python train.py --model="contrastive image-text model" --cutout=0.4 --loss="sigmoid" --encoder_norm="batchnorm" --encoder_activation="mish" --text_encoder_causal=true --text_encoder_width=192 --text_encoder_layers=8 --text_encoder_fused_qkv=true --text_encoder_parallel_block=false --init="torch_default" --residual_init="zero_last" --grad_clip=0.5 --steps=12700 --decay_fraction=0.3
Rows from block 2 of the image encoder, named by matrix and row number. Each number is 128 + 24 x the weight over its row's rms, rounded and kept within 0 to 255. All counts start at 0. After the name is the row's rms in percent of the matrix's.
# short1: shortcut pointwise conv (encoder.blocks.2.short.1.weight, 256x128x1x1), inputs 0-127
short1.95 094 [141 136 138 118 134 123 116 149 122 136 139 112 153 146 142 133  72 110 134 193 110 137 120 132 108 109 161 144 126 114 115 112 104 133 116  79 138  58 127 134 183 112  92 130 159 120 130 129 181 120 149 151 183 169 104  88 127 118 153 123 151 115  94 160 149 141 117 141 148 164 158 126 132  90 119 142 105 151 130  94 116 105 122 131  91  97 134 185 125 143 119 136 118  95 142 136 130 146  89  93 128 108 157 127 125 130 129  96 113 141 138 184 148 145 135 172 126 118 126 146 125 140 164 138 156 157  95 134]
short1.96 099 [131 116 112 180 116 124  95 108 112 139 131  92 148 120 114 156  89  89 141  95 148 120 115 131 110 208 120 114 143 127 102 125 112 166 140  96 161 116 136 143 152 133 113 106 138 106 138 172 114 182 110 151 120 116 121 114  96 186 146 110 104 121 130 101 115 116 117 126 147 148 118 129 136 126  80  86 133 105 104 163 105 106 113 166 166 127 106 113 111 136 144 123 167  91 116 147 135 139 129 173 150 141 125 144 151 123 159 117 146 112 141  94 138  65 135  95 146 106 135 172 103 123 130 120 103 159 139 122]
short1.97 099 [139 142 125 111 111 128 148 155 111  87 127  95 119 120 107 156 110 124 153 134 169 100 122 131 135 142 137 131  87  96 103 127 120 131  90 131 190  81 111 138 146 137  92  96  74 129  89 108 146 117 144 175 111 145 100  72 125 110 123  94 129  92 106 117 108 159 101 154 112 125 108 129 121 107  99  98  80 108  80 128 153 112 121 150 139 118  91 140 126 157 110 100 153 107  88 115 140  84 155 128 128 110 128  86  98 155 147  93 108 168 152 143  94 150 118 117 125  99 114 137 142 140 121 131 125 117 136 100]
short1.98 100 [134 132 162  78  92 119 101 137 136 135 128 114 125  90 137 107  55  96 127 106 154 151 169 105 112 132 104 136 112 132 126 122 104 147 122 107 116 101  96 138 140 111  82 154 136 166 152 110 161 134 116 148 118 124 116 129 115  98 147 126 117 142 129 115 134  87 113 144 140 107 132  93 149 136 145 120 115 142  69 140 137 140 128 164 169 112 147 112 172 108 119 156  99  96 136 153 139 152 140 130  82 155 102  96 136 133  91 128 119 146  76 129 139 151  95 130 107  58  99  86 163 120 138  98 143 115 117 115]
short1.99 102 [128 105 131 116 120 138 147  88 112 109 107  96  91 115  99 116 147 100 154 113 122  97  91 125 124 136 111  98 133  90 127 114 131 126 111 164 156 151 118 138 104 108 126 131  60 103 113 154 111 111 154 104  98 119 153  89 112  78 146 110 109  99 109  96 123 117 158 104 117  97 152 109 103 118 131  92 123 142 104  94 138 133 136 110 140  91  84 118 124  81 118 122 124 103 123 140 107 115 134 153  98 148  72  91 156 166  92 130 131 141 111  82 106 118  77 101 143 154 122 107 115 125 150 129 122  89 148  86]
short1.100 124 [142 115 150 107 127  90 151 128 121 112 122 102  91 113 112 140 132 142  83 146 125 136 132 145 106 125 105 139  92 122 124 133 155 115 100  72 108  44 119  91 134 123 123 106  95 130 102 141 132  83 113 134 104 114 109  99 124 137  99 100 112 158 100  96  90 139 154  87 135 138 127 126 130 123 106  99  73 113 138 101 120  63 129 130 156 112 103 110 114 129 117 105 141 103 123 118 103 106  99 111 116 120 132  84 124  90 158 104 139 106 133 130 113 135 126 102 101 135 115 118  79  96 120 135 128 125  59  95]
short1.101 107 [125 119 149 118 112 100  85 131 110 132 104 113 113 128 103 109  97 128 135 137 146 169 165 131 128 165 104 141 118 115 147 122  61 160 103 170  90 144  89 125 106  89  74 131 118 121 100 101 150 126 111 158 154 128 149 143 138 114 113 121 126 162 140 118 153 101 102 141 151 113 128  78 138 139 142 136 176 117  77 157 157 136 120 113 172  83 117 112 159 128 147 122 105 166 128 108 158 152 116 107 108 137 107 137 139 156 163 143 144 167  90 106 100 136 104 130 139  83 143  85 137 132 117  92 147 140 122 119]
short1.102 092 [105 131  62 107 141 139  79 169 143 114 135 144  81 120 136 120 117 131 118  92 136 168 158 146 125 164  97 152  95 127 124 107  96 138 136 120 124 111 136 118 115 134 127 153  78 131 128 122  94 124 134 132 121 108  98 109 135 138  87 115 127 124 128  98  93 140 134 172  72 116  97 164 108 133 163 151 117 140 112 138  96 119 161  85  89 143 122 115 137  89 104 147 126 111 151 122  88 134 123 118  92 107 127 105 116 101 136 124 153 119 113  88  90 159 106 108 104 149 108  94 111 133  93  93 138  79 122  92]
short1.103 090 [104  91 104 133 161 135 143 102 132 126 152 150 139 122 122  99 144 120 124 129  97 179 156 177 102 119 144 133 138 112 106 104 117  99 153 140 102 172 162 109 115 104 123 131 133 105 122  91 134  53 151  78 145  59 151 124 167 122 139 125 115 158 114 144 119 109 138  88  91 120 108 145  95 167 140 107 138 167 160 122  97 134  87  93 105 109 162 121  91 108 116 144 117 134 116 136  90 155 122 137 122 136  89  98 125 128 109 159 159 149 129 106 136 131  98 148 132 140  80 122 112 143 132 121 137 112 139 122]
short1.104 111 [154 118 136 107 144 136 109  25 116 146 129 116 168 129 137 131 125  57 146 138 149  94 150  92 138 105 122 135 126 135 129 156 102 131 130 121 110 119 130 118 126  90 128 138 166 162 137 124 124 153 128  99 134  87  94 120  96 125 146 141 106 118 106 128 109 114 110  80 117 145  93 123 144 119 108  99 105 107 141 146 133 149 128 136 138 143 140 140  78 142 128 124 124 124 112 100 138 155 119 125  93 110  31 142 144 146 140 154 134 120 116  71 119 115 120 120 128 135 106 102 157 123  93  84 126 106 126 129]
short1.105 101 [135 121 116 122 139 115  98 133 134 142 149 135 173 112 151 151  83 165 134 128 139 114 151 133 142 146 183 134 129 160 154 186 112 131 155 130 105 100 123 128 144 145 116 121 149 147 109 102 178 108 117 125 148 134  81 117 136 152 114 166 120 135 177 161 157  92  92 126 103 120 140 127 165 135 117 141 119  90  89 157 128 117 152 102  93 137 157 179 153 167 109 113 140 131 168 147 166 120 137 110 131 110 114 174 143 126 117 136 130  99 137 137 113 128 128 144 129  77 162  96 114 130 129 137 135 145  97 198]
short1.106 093 [110 111 103 147 130 152 133 101 121 105 137 176 105 131 159  90 103 161 167  99 134 150 119 139 119 151 142 125 153 104 120 153 139  88 157 143 136 157 130 135  73 122 130 120  99 128 137 112  76 115 130 125  95 127 133 175 149 117 116 140 115 101 152 133 101 101 131 123  80 118  97 147 119 142  95  90 128 129  98 105 102 167 133 121 105 164 148 134 112  92 127  84  84 116 147 151 111 112 136 142 109  91 131 118  97 135 101 141 121 103 112 151 135  58 133  96 140 104 114  89  91 111 103 127  87 107 160 143]
short1.107 100 [138 110 134 159 129 120 123 115 133  99 102 114 118  84  99 182 145 137 152  84 130 149 121 143 117 158 111 124 162 123 108 122 152 134  94 141 164 115 144 124 112 122 133 147  66 127 144 108 142 126 118 147 130  80 141 100 130 139 113  75  68 151 118 104 115 111 143 110 114  95  89 116 102 116 133 129 123 140  93 132 133 136 160 119 160 114 112 124 101 134 133 115 169 113 134 141 116 164 113 167 115 145  86  92 128 161  60 149 136 105 100 113 153 155  70 101 157 119 108 126 105 137 126 158 101 142 132  89]
short1.108 093 [151 140 144 140 156 150 131 142 134 118 145 140 129 152 105 143 150 130 148 145 157 121 154 140 131 120 137 150 149 158 149 113 152 130 154 115 143 139 148 149 215 151  74 156 141 159 168 159 145 137 155 121 152 148 135 171 149 139 142 156 151 151 143 126 129 125 145 142 153 141 140 115 140 145 141 170 130 144 153 134 100 158 151 174 160 180 133 149 109 145 170 155 132 144 178  85 125 162 138 151 145 172 120 145 150 138 122 135 119 162 177 149 164 165 149 121 150 128 117 149 113 139  93 140 146 130 146 169]
short1.109 089 [106 119 126  99 118 105 136 123 116 126 116 132 128  97 131 126 105 148  57 133 135 135 125 145 101 137 163  89  99 133 150 126 174 128 106 118  87 132  97  97  96 112 158 133 132 138 109 148 113 130  74 143 121 114 165 157 145 147 131 107  77 149 103 107 101 123 127 107 187 104 144 121  99  89 123 127 141 123  87 149 137  87 124  98 132 104 125 141 102 104 138 118 144 131 137 115 116 144 111  83 190 108 120 128 153 116 124 121 105 127 135 169 122 129 135 125 102 107 117 109 105 128 116 126 122 145  30 114]
short1.110 107 [151  83 160 108  69 143  78 142 120 136  82  92  90 142 114 111 136 162 142 124 148 171 143 122 131 155 112 100 110 111 152 101  93 155  82  88 128 104  60 140 119 125 110 111 152 118  87 115 108 112  97 150 156 159  98 103 155 120 132 124 108 157 122 109 125 132 103 122 135 120  91 102 115 116 101 135 105  76 154 137 123 113 134 139 142  92 125 106 120 108 105  94 113 168 117 129 144 111 159 131 106 124 129 122 147 119 115  90 149 145 152 166  76 137 133 126 123 131 146 121 100 130 109 106 133 152 162 114]
short1.111 096 [164 154 159 133 137 117  96 128 114 107  81 114 131 114 117 145 127 171 146 139 144  86 123  73 126 162 102 115 132 114 125 126 161 137 127 125 166  99 112 139 126 157 116 140 120 107 157 118 124 122 126 185  81 146 124  85 108 132 122 153 102  69 116 138 107 137  99 129 120  99 121 122 136  44 137 123  98  91 127 135 130 158 127 155 158 137  94 109 146 112 110 138 158 138 121 106  94 119 129 115 139 142 136  92  93 111 111 134  70 135  99 112 144 122 147 106 115 143 116 135  82 144 166 163  94 110 126 153]
short1.112 099 [129 140  73 129 147 137 125  82 154 114 127 127 141 104  99 127 101 134 126 103 150 145 131 132 147 159 101 131 107 134 102 123 141 145 117 144 132 124 149 142 125  99 121 116 112 150 140 124 164 125 149 171 145  78 129 104 127 141 135 111  58 129  72 118  96 111  97 150 111 150  60 109 117 152 143 130 122 136 121 141 138 141 133  76 134 116 113  85 117 122 116 152 118 133 128 124 119 130 118 131 118 132  32 103 114 129  97 162 135 105  96  55 120 117 120 127 126 107  98 129 159 148  92 117 124 110 116 101]
short1.113 101 [146 110 141  90 128  89  77 113 146 112 106 100 106 121 131 164 136  99 109  95 114 112 126  84 156  76 164 148  98 144 164 127 112 138 117  85  88 108 104 131 150 173 117 146 114 106  95 134 111 111 148  92 138 116  92 136  89 111 151  99 148 128 119 139 145 154 143 148 115 101 119 154 120 121 118 141  57 106 130 109 110  95 110 126 133 119 127  97 153 118 110 155 147 132 137 123 107  80 143 101 108 135  99 102 121 110 131 124  89 139 140  97 108 173  87 127  90 143 108  97 111 127 146 105 158 145 113 105]
short1.114 088 [152 136 126 125 151 177 135 127 140 153 146 152 158 183 178 141 118 147 117 142 148 141 152 160 113 133 194 100 123 111 123 165 136 158 112  97 116  94 133 140 133 145 111 160 134 157 135 140 160  95 118 145 127  83 135 132 127 150 138 116 101 118 108 129 149 138 120 130 133 174 143 136 134 119 151 138 136 119 197 179 137  91 161  98 115 116 112 169 160 137 115 111 136 191 112  79 142 136 161 131 131 129  80 114 116 120 125  98 147 145 103 111 127 143 112 157 135 155  92 140 155 147 137  92 141 110 135 108]
short1.115 100 [141 120 125  79 132 137 107 138 109 156 140 129 153 147 108 128 141 102 110  94 150 114 153 164 113 141 113 160  91 124 111 141 125 111 130 146  97 130 100 126 156 165 143  71 103 118 135 159 167 137 120 108 142  87 110 132 119 143 129 145 152 137 134 125 124 126 104 124 124 137 117 144 162 148 108 126 153 130 127 156 122 125 122 147 131 123 127 133  93  40 123 140 145 145 123 113 147 101 135  81 129 122 114 127 140 130 132 139 153 140 198 125 112  32 185 150  97 126 153  81 140 123 112  89 133 106 127 138]
short1.116 115 [ 68  86 142 115  84  98 117 123 136 141 127 111  95 104  86 110  97 124 113 140 104  95  87  96 105 100 109  89 118 105 129 125 113 104 135 123 120 131 100  68 118 127  95  99  96 103 103 119 111 123 128  80 110 146 130 130 145  80 107 126 126 133 141 126 173 114 133 133 130 113 160 104 105 138  98 109 155 125 104  75  95 123 102 138 149 112 111 109 140 113 139 113 121 115 134 134 152  93 109  87 134 133 136 140 134 109 144 126 103 147 127 135  89 108  95 106 102  76 142 103 125  70 142 128  80 118  96 131]
short1.117 095 [129 123 109 100 125 125 144 131 157 151 158 103 131 146  71 127 102 149  83 129 134 116 116 154 131 139 122 110 121 157 130 101 170 133  83 174 108 141 124 137 146 127 165 116 135 140 164 143 133 167  95 136 136 134 189 147 138 144 116 134 118 146 112 130 136 136 126 126 146 118 161 128 148 109 126 134 182 147 143 128 114  75 130 137 153  84 125 118 123 132 201 119 129 132 107 142 149 185 138  88 215 126 138 148 135 126 129 162 127 111 138 140 115 123 157 142 116 102 106 139 122 128  89 128 121 130  67 138]
short1.118 096 [127 110 110  97 138  94 140 123  94  89 134 116 105  76 105 123 111 148 121 129 130 147 143 143 128 118 123 143 109 138 110 120 160 124 135  91 104 107 115 140 163 170 105  48 140 128 103 123 109 120 157 145 147 136 150 159 137 136 107 120 137 146 117 132 107 116 113 135 117 118 134 129 140 150 110 109 103 167  63 132  58 108 140 161 122 131 140 127 115 148 174 137 169  98  97 124  96 121 125 113 146 107 128 109 141 176 146 101 120 173 167 104 128 153 111  98  94  80 107 105 101 112 122 100  87 146 129 135]
short1.119 106 [ 80 118  83  85 104 116 110 139 115 132 124 148  99 105 114 109 105 166 140 147 136 134 177 154 151 150 146 112 103 103 148 137 137 147 121 148 120 141  96 139 133 169  88 138 127 139  79 135  83 103 139 142 140 110 100 155 135 113  93 134 143 105 143 118 140 132 109 194 166 100 129 120 144 138 177 122 118 101 110 156 124 112 142 103 111 133  95 119 127 123 115 167 122 131 158 108 158  78 134 125 141 146 137 146  95 145 157  97 145 155 135 112 103 115 144 126 108  87 122  72 129 145  86  73  98 123 120 115]
short1.120 112 [171 132 135 130 139 110 170  65  93 107  89 139 115 114 128 159 140 134 130 123 134 160 106 143 141 141 116 123 116 116 119 152 165 141 119 165 135 134 131 124 144 106 136 134 176 160 134 128 125  97 120 150 109  66 138 123 169 108 110 134 110 110 123 147  54 131 128 124 117 127  90 147 124 129 123 109 159 159 114 133 141 130 152 123 110 121 143 111 117 160 130 137 160 134 110 124  77 131  94 122 122 102  51  85  70 142 166 136 127 150  90  64 112 146 127 111 133 135 122 139 124 133 118  90 120 104 124 141]
short1.121 105 [ 98 132  91 144 114 119 168 150 104 135 118 131 117  96 120 127 126 161 141 178 115 110 122 120 163 146 113 130 108 115 117 114 151 130 110 145 165 149 107 132  99 128 131 114 106 112  75 170 140 118 119 170 104 132 152 135 125 143 142  88 135 111  82 123 112 149  99 144 156  98 117 136  88  68 143 133 154  79 100 144 116 115 111  83  92 116 107 113 124 158 121 130 148 111 131 149 106  84 117 122 173 115 149  98  66 132 173 128 126 156  88 147 114 115 135 135 148 120 169 173 115 137 140 151 116 152 106  96]
short1.122 108 [101 115 127 150 108 137 108 132 137 138 149 115 181 136 123 116 146  86 137 152 107 138 110  88 112 115 129 140 125 137 148 127 100 120 161 102  89 126 147 131 128 111 123 152 159 111 113 154 111 121  92 156 148  56 131 125  58 118 134 118 135 166 115 113 170 125 125 141 157 132 152 110 112 147 152 160 136 146 136 118 109 119  78 132 106 102 157 157  76 131 138 145 128 117  85  77 131 174 101 133 143 137 134 177 160 134 137 125  88 139 141  73 153 153 105 136 150 135 166 144 151 125 111 144 137 161 123 103]
short1.123 105 [111 129  80 119 124 111 148 174 134 132 110 112  96 121 110  85 114 153 103 123 133 106 145 129 132 146 112 149 101 142 145 110 160 113 102 122 107 151 121 121  77 149 145 158  98 107 107 167 101 136 140 144  95  93 168 131  83 149 137 124 152  83 113 131  95 130 148 116 119 100 145 129 140  98 113 141 120 142 138 128 101 120 154  88  99 119 169 102 122  58 148 139  72 105 120 133 100 114 137  97 160  78 121  91 101 110 109 127 122 109 124  89 109  73 115 142  91 139 108 142 101 125 156 126 131 110 126 114]
short1.124 109 [141 133 154 138 121 125 127  87 147 114 118  81 128 130  92 107 164 133 130  72 121 122  70 116 117  65 115 120 123 136 125  78 111  73 145  76 134  85 152 133 125 127 132 114 171 118 120 131  69 125 142 110 113 110 103  79 113 102 118 151 110 137 125 123 142 113 158 122  58 118 136 104 122 108 126 129  93 121 143  64 103 122 117 160 146 114 142 135 126 126 106 123 113 106 114 121  95 118 124 140 118 131 133 152 145 136  72  86 103 121 108 115 154 103 106 107 140 146 126 136 124 137 158 153 109 107 127 129]
short1.125 107 [108  89 131 119  85 137  95 133 130 115 123 103 123 149 122 154 149  86 134 136  90 107  85  72 130  38 127 128 124 139 114  96  76 140 135 119 122 118 128 137 149  98 139  94 117  99 127 101 119 118 105  61 133 125  76 104 129  59 134 147 138 156 128 136 116 120 147 133 113 131 137 101 100 125 108 116 111 108 159  93 103 134  65 148 128 108 139 133  97 146 103 130 139 104 101  96 114 124 110 133 106 125 123 138 127 127 135 109 102 115 152 116 129 161  83 135 124 145 144 123 124  75 133 124 120 130 146 122]
short1.126 097 [170 134 177 126 126  96 122 157  80 120 122  98 154 126 116 149 135 110  98 154 128 155 133 115 136 122 124 150 129  88 145 127  78 153 117 118 122 131  93 117 212 125  96 130 119 124 120 118 163  87 109 120 161 144 146  86 122 107 136 130 142 141 100 107  73 123 125 149 116 127 151  98 133  96 126 157 138 109 154 152  97 122 134 185 157 109 154 103 134 137 124 126 103 144 118 118 110 101 130 115  80 138 139 112 122 124 126 152 105 136 182 166 104 162 140 161 112 121  94 125 100 133 150  92 175 134 116 121]
short1.127 092 [144 177 126 139 141 107 133 175 139 127 154 116 109 115 115 117 114 161 102 142 126 140  77 150 134 143  93 193 125 128 119  78 176  89  95 110 179  93 112 151 117 109 121 162 110 138 119 108 121 141 136 158 114 139 138 129 135 133 128  71 137 128 121 110 117 156 160 129 125 112 138  92 122 116 131 185 119 171 112  98 119  68 155 126 151 119 143 150 141 108 138  99 125  72 153 111 130 111 121 120 134 112 135  78 132 142 143  99 130 148 136 117 128  96 117 148 129 119 100 173 121 111  93 167 154 132 116 112]
short1.128 096 [123 134 154 160 140 151 149 154 113 136 109 100 117 137  52 152 140 154 141 152 158 142 134 155 143 161 111 140 136  95 126 123 123 159 125 126 178 145 129 129 149  87  65 127 121 111 104 137 135 140  90 155 136 161 107  68 120 138 116 105 133 159 113 128 127  77  89 140 148 151 120  52 129 156 128 136 109 123 142 130 116 138 147 143 125 109 126 104 121 180  95 112 144 132 138 123 112  90 135 166  76 121 158 128 108 116 158 107 166 137 132 154 120 139 143 107 140 132 140 156 134 119 112 153 120 122 170 102]
short1.129 106 [ 67 122  72 124 117 129 114 116 150 109 118 122 120 131 118 124 129 122 114  52 116 140 156 128 110 150 143 133 113 119 132 143 140 119 112 124 104 133 126  94  62 131 118  82 115 127 132 163  99 128 119 115 102  81 146 143 123 135  88 111 125 146 123  86 119 107 139 131 138 123  52 120  95 127  71  79 128 122 135 127 110 128 123 102 112 109 124 112 110  86 132 163 138 118 137 134 115 123 125 125 129 108 115 123 124 100  86 137 131 117  97  93 100  72 113  84  98 117 104  96 126 120 108 113  78 116 122  97]
short1.130 097 [140 135 139 121 144 134 119  61 125 135 116 132 112 136 128 148 127 143 128 113 140 111 114 146 157 173 113 104 133 127 125 151 117 123 127 117 152 129 142 118 133 111 123 111 158 171 146 101  94 149 135 108 152 216 116 125 134  77 134 123  91  85 135 131 163 131  93 110  76 138 106 133 133 140 102 104 127 112 122 138 150 132 143 151 140 154 119 100 126 113 152  95 127 125 158 145 119 116 121 120 127 131  61 126 125 121 142 128 121 124  85 203 141 115 194 138 123 113  87  99 136 140  98 101 117  68 120 120]
short1.131 089 [146 140 126  65 140  97 142 135 122 113 142 150 130 110 149 120 105 155 102 120 134 134 109 170 144 112 172 147  92 149 134 130 153 122 113 103  83 117  92 149 143 142 174 101 127 136 135 138 107 136 126 139 149 140 158 161 156 150 117 117 125 134 128 140 112 173 119 121 108 112 140 172 127 120  88 146 145 142  84 118 126  89 138 135 128 146 134 148 112 118 181 101 147 114 126 149 121 121 117  72 188  75 138 120 133 144 147 106 108 132 149 107  86 117 141 131  98 111 126 102  99 118 135 107 139 161  42 108]
short1.132 106 [155 135 143 140 137 133 126 137 127 121 134 154 193 156 174 109  79 138 141 153 152 143 146 137 144 129 184 126 146 129 104 202 134 123 166 119 136 104 139 124 136 140 126 132 162 127 130 117 129 117 141 144 129 126 143 126 117 144 133 170 107 109 205 142 105 142 122 134 143 138 127 153 193 121 153 112 142 133 140 115 116 144 154 143 136 147 152 198 112 152 120 117 110 155 131 125 151 150 117 123 153 135 132 175 128 131 140 131 130 133 106 141 133 135 161 141 135 135  84 157 129 133 166 114 151 133 144 217]
short1.133 105 [114 113 126 129 155  91 136 134  84 130 112 103 139  52 130 109  99 143  90  92 134 154 129 125 112 147 104 100 151  85 109 115 107 122 117 126 121 137  99 105 108 108 102 151 124 102  93 100 105  65 108 144 104 144 159 129  86 129 101 101 109 126  66 124  96 137 148  86 129 106 175 125 100 111 142 108 146 152 103 117 134 105 128 135 157 105 105 125 104 123 154 116 128 108 115  98 112 149 129 136 142 117 156  74 148 176 131 117 145 130 161 131 118 112 129 108 140  72 136 126 139 105 134 111 119 145 106  85]
short1.134 091 [122 128 118 152 143 112 118  83 138 110 137 116 154 128 109 170 132 128 150  55 125 145 135 164 127 160 131 156 113 147 128 123 149 141 113 119 158  98 144 135 142 146 126 144 132 129 134 183 136 161 150 130 134  51 137  68 116 151 139 104 112 134  91  89  92 117 139 151 121 157  45 142 134 151  91 128 129 145 106 136  97 136 123 131 150 116 146 122  93  74 136 139 126 108 112 124 112 156  80 136 102 114 150 112 145 122 146 129 141 111  93 105 130  98 156 108 130 138 134 137 127 149  95 114 148 154 113  90]
short1.135 096 [136 129  83 147 144 169 158 144 154 155 145 159  95 153 137 125 161 116 134 131 123 128 113 132 120 128 141 134 139 133 100 150 159 133 114 122 116 112 167 115 106 157 148  72 105 138 136  96 144 133 136 104 132  88 158 151 138 150 112 132  98 127 171 148 131 119 141  82 148 154 147 131 108 111 144 130 141 147 136 164 122  94 159 104 163 118  86 152 168 115 157 160 145 172 164 168 155 140 152 123 162 154 118 103 101 105 151 167 133 173 127  82 161 113 125 136 147 163  84 152 112 115 140 152 138 134  79 141]
short1.136 094 [100 125 131  90 116 145 122 123 124 138 133 184 132  92 153 117 113 135 117 119 144 124 130 121  96 125 197  77  98 105 123 153 174 120 126 102  91 140 109 163 106 140 159 144 110 163 109 170 108 131  88 135 131 115 146 182 122 118 103  97 111 120 124 109 126 154 136 131 165 105 156 154 116 116 171 114 139 142  83 126 164  86 117 112 125 149 111 115 145 125 119 156 153 150 129 126 117 127 154  92 189 113 125 105 144 122 128 121 117 101 119 137 119 155 109 106  88  97 124 110  87 122 135  94 119 123  85  82]
short1.137 090 [101 123 127 156 132 125 183 124  95 109 120  91 124 123 126 119 123 127 154 108 149 130 123 159  89  99 106 102 135 115 115 123 118 122 123 147 111 109 151 119 118 113 110 102 127 100  87 135  92 114 167 187  99 125 171 113  78 129 156 113 110 135 119 144 144 141 146 119 136 112 164 116 130 111 115  95 119 193 108  72 145 127 129 138 126 125 133 151  94 113 127 164 123  85 110  89 125 131 124 151 145 106 147  92 135 178 125  76 168 163 134 114 158 130 106  85 137 118 120 128 144 174 162 100  86 135 123 138]
short1.138 101 [131 135  95 136 116 120 110 156 145 156 146 125 108 124 125  66 133 148 118  70 141 139 177 126 111 130 144 144 144 142 120 140 130 105 129 127 148 126 130 127  39 149 136 163 123 137 125  97 114 119 120 135 119  77 129 121  93 149 102 120 106 124 136 120 138 136 142 135 160 103 150 118 132 134 144 144 126 138 130 108 120 133 151  64 107 120 115 115 115  86 156 130  62  82 113 128 127 149 141 136 139 119 150 104 113 141  73 123 147 124 119  69 122  75  75 101 144 119  88 143 118 159  96 144 138  99 128 118]
short1.139 102 [143 107 148  98 103 108 127 128  90 125 112 137 136 133 121 134 113 123 133 141 150 103  96  57 151  53  99  91 115 105 133 108 150 109 107 152 123 118  93 142 143 107 105 126 194 135 140 124 109 166 105 168 112 118  94 123 138  73 131 107 139  83 103 123 135 130 127 150 127 114 143 127 132  98 144 119 136 125 121  97 144 143 110 116 144  97  96 144  91 148 100 108 135  89  89  73 127 137 139 100 129 117 140 127 175 151 144 111  72 133 104 129 107 147  90 121 112 105 145 127 150 132 102 138  99 145 115 106]
short1.140 092 [121 136 131 134 103 130  69 196  93 132 127 137 133 147 168 119 124 177 138 161 202 102 142  95 134 107 128 102 107 110 112 157 148 146 149 143 149 144 106 167 136 153 117 110 122 119 114 147 149 129 109 219  99 151 137 137 103  85 117 122 116  87 147 165 123 158  88 183 169 127 146 136 138 120 156 144 127 133 140 151 108 150 141 142 123 142 129 146 122  94 130 140 119 156 126 122 156 120 164 138 149 121 128 133 131 127 142 101  92 151 139 167 127 129 128 111 118 115 130 151 148 141 158 151 112 147 110 135]
short1.141 107 [119 154 114 104 147 128 115 104 113 106 123  85 116  97  88 158 125 132  76 132 147  99  97 114  83 133  59 147  67  97 125  84 143 142 118 144 132 116  94 118 147 103 128 149  98 107 132 156 130 160 118 144 128 126 105 121 100 145 113 106 115  98 131  87 122 135 136 116 145 108 139 115 154 102  89 106 120 130 114 128 137 128 119 137 133 139  84 120 124 136 100 129 175  86  97 103 106 108 117  94 120 113 131  84 160 119  97 104 113 120 109 154  86 153 112 103  71 131 133 102 140  88 131 127  94 112 144  99]
short1.142 097 [142 143  92 117 151 150 132  66 105 147 148 122 152 150 124  56 133 123 102 143 152 118 124 139 122 120 146 126 128 138 116 153 123 110 139 119 133 123 121 144 136 125 116 138 170 168 130  96 153 119 160 121 124  97 117 117 124 134 151 154 105 102 137 143 121  98 107 115  81 139 127 126 177 138 123 118 118 106 161 157 119 124 173 107 133 106 152 155 155 110 130 133  83 137 161 146 124 130 144 123 130 113  88 139 114 123  76 157 149  98  99 131 131  31 152 143 115 139  68 136 117 116 122  91 126 103 133 172]
short1.143 094 [151 153 134 156 104 185 139 143  86 153 155 136 118 164 141 110 161 141 193 142 123 152  98 148 144 135 164 164 147 111  96 130 130 133 127 136 192  85 128 177  97 119 148 158 112 111 132 118  87 127 133 149 152 132 134 138 101 137 135 123 133 146 162 142 130 138 112  94 107 128 113 154 136  97 169 145  97 151 168 105 100 123 112 138 102 125 131 167 118 101 120 110 124 132 121 116 109 100 166 162 138  99 141 131 142 129 134  99 143 151 153 139 151 141 105 158 161 158 105 172  98 130 142 146 150 145 177 147]
short1.144 116 [125 126 164  82  79 117 110 123 157 117 111 129 123 118 136  68 113 104  99 114 138 144 132 108 129  94 130  97  63 122 150 127  97 110 128 125 105 140 107 112  82 118  76 146 157 142 120  68 117 105 121 150 136 128  84 124 177  66 136 144 120 115 124 126 144 114 101 147 149 107 126 111 129 155 144 140 119 100 128 132 157 143 128 113 127 109 140 104 157 113  99 132  65 119 140 121 105  93 149  80  94 123 110 133 133 132 121 102 134 166  81 134  91 114  99 130  99 114 127  95 152 113 109 113 140 147 121 135]
short1.145 085 [146 154 132 140 188 120 143 137 129 106 125 120 139 114 134 159 114 181 127 137 175 144 157 172 147 210 117 171 131 150 137 145 107 189 112 151 143 137 152 124 191 147 140 154 109 160 153 120 135 133 151 152 152 125 161 130 125 152 137 112 138 106 129 115 132 122 115 140 146 118 141 147 151 111 147 143 179 122 116 199 137 130 195 122 127 117 127  92 142 140 129 139 152 164 131 125 107 177 123 122 137 141 122 123 132 147 165 161 128 144 131 168 115 143 167 139 146 142 128 138 126 149 145 114 154 131 129 115]
short1.146 106 [131 121  96 123 146 132 117  94 125 125 131 137 156 141 118 134 145 123 132 126 136 135 117 126 145 128 137 138 136 135 120 155 132 147 152 138 121 135 140 135 107 140 116 132 149 135 153 118 134 132 124 135 129   0 127 130  96 144 130 133 104 112 134 116 112  99  92 101  93 140  84 123 122 152 130 128 130 127 135 110 104 150 134 118 125 136 137 123 112  79 137 145  93 143 124 131 124 143 107 137 121 126  70 120 119 137  85 160 135  95  96  17 139  88 123 132 128 145  99 119 128 136 129 141 139 116 118 134]
short1.147 092 [140 130  90 125 172 143  89 118 169 155 149 109 115 144 106 148 144 137 112 125 118  60 148 113 152 148 128 144 131 155 116 141 117 174 129  84 172  92 139 144 167 133 137 109 146 145 136 140 157 146 126  79 134 187  98  74 101 156 155 124 140 127 159 169 155 112 137  98  81 124 128 118 164 144 129 112 108 125 133 150 147 122 154 156 152 135 101 139 163 172 115 141 145 134 176 176 153 136 151 161 110 156 153 152 127 115  97 123 115 122 136 152 156 148 144 126 121 124 134 107 107 111 141 137 103 127 134 144]
short1.148 113 [111 110 129 127 102 109 109 153 150 143 130 143 112 122 144  40 133 125 106 138 141 135 137 110 112 116 139 107 120 114 113 144 105  81 129 121 108 144 120  89  82 130 159 124 100 101 105  55 111 101  87 137 110 131  89 125 134 134  91 138 115 132 151 129 139 150 160 137 121  94 153 130 101 124 112 129 118 122 106 120 103 135 125 109  95 140 162 134 134  58 109 101  68 118 130 129 118  92 132 106 105 115 130 131 134 104 128 114 104 122 146  97 130  59  81 128 116 152 112 148  82 108 149 156 123 119 117 145]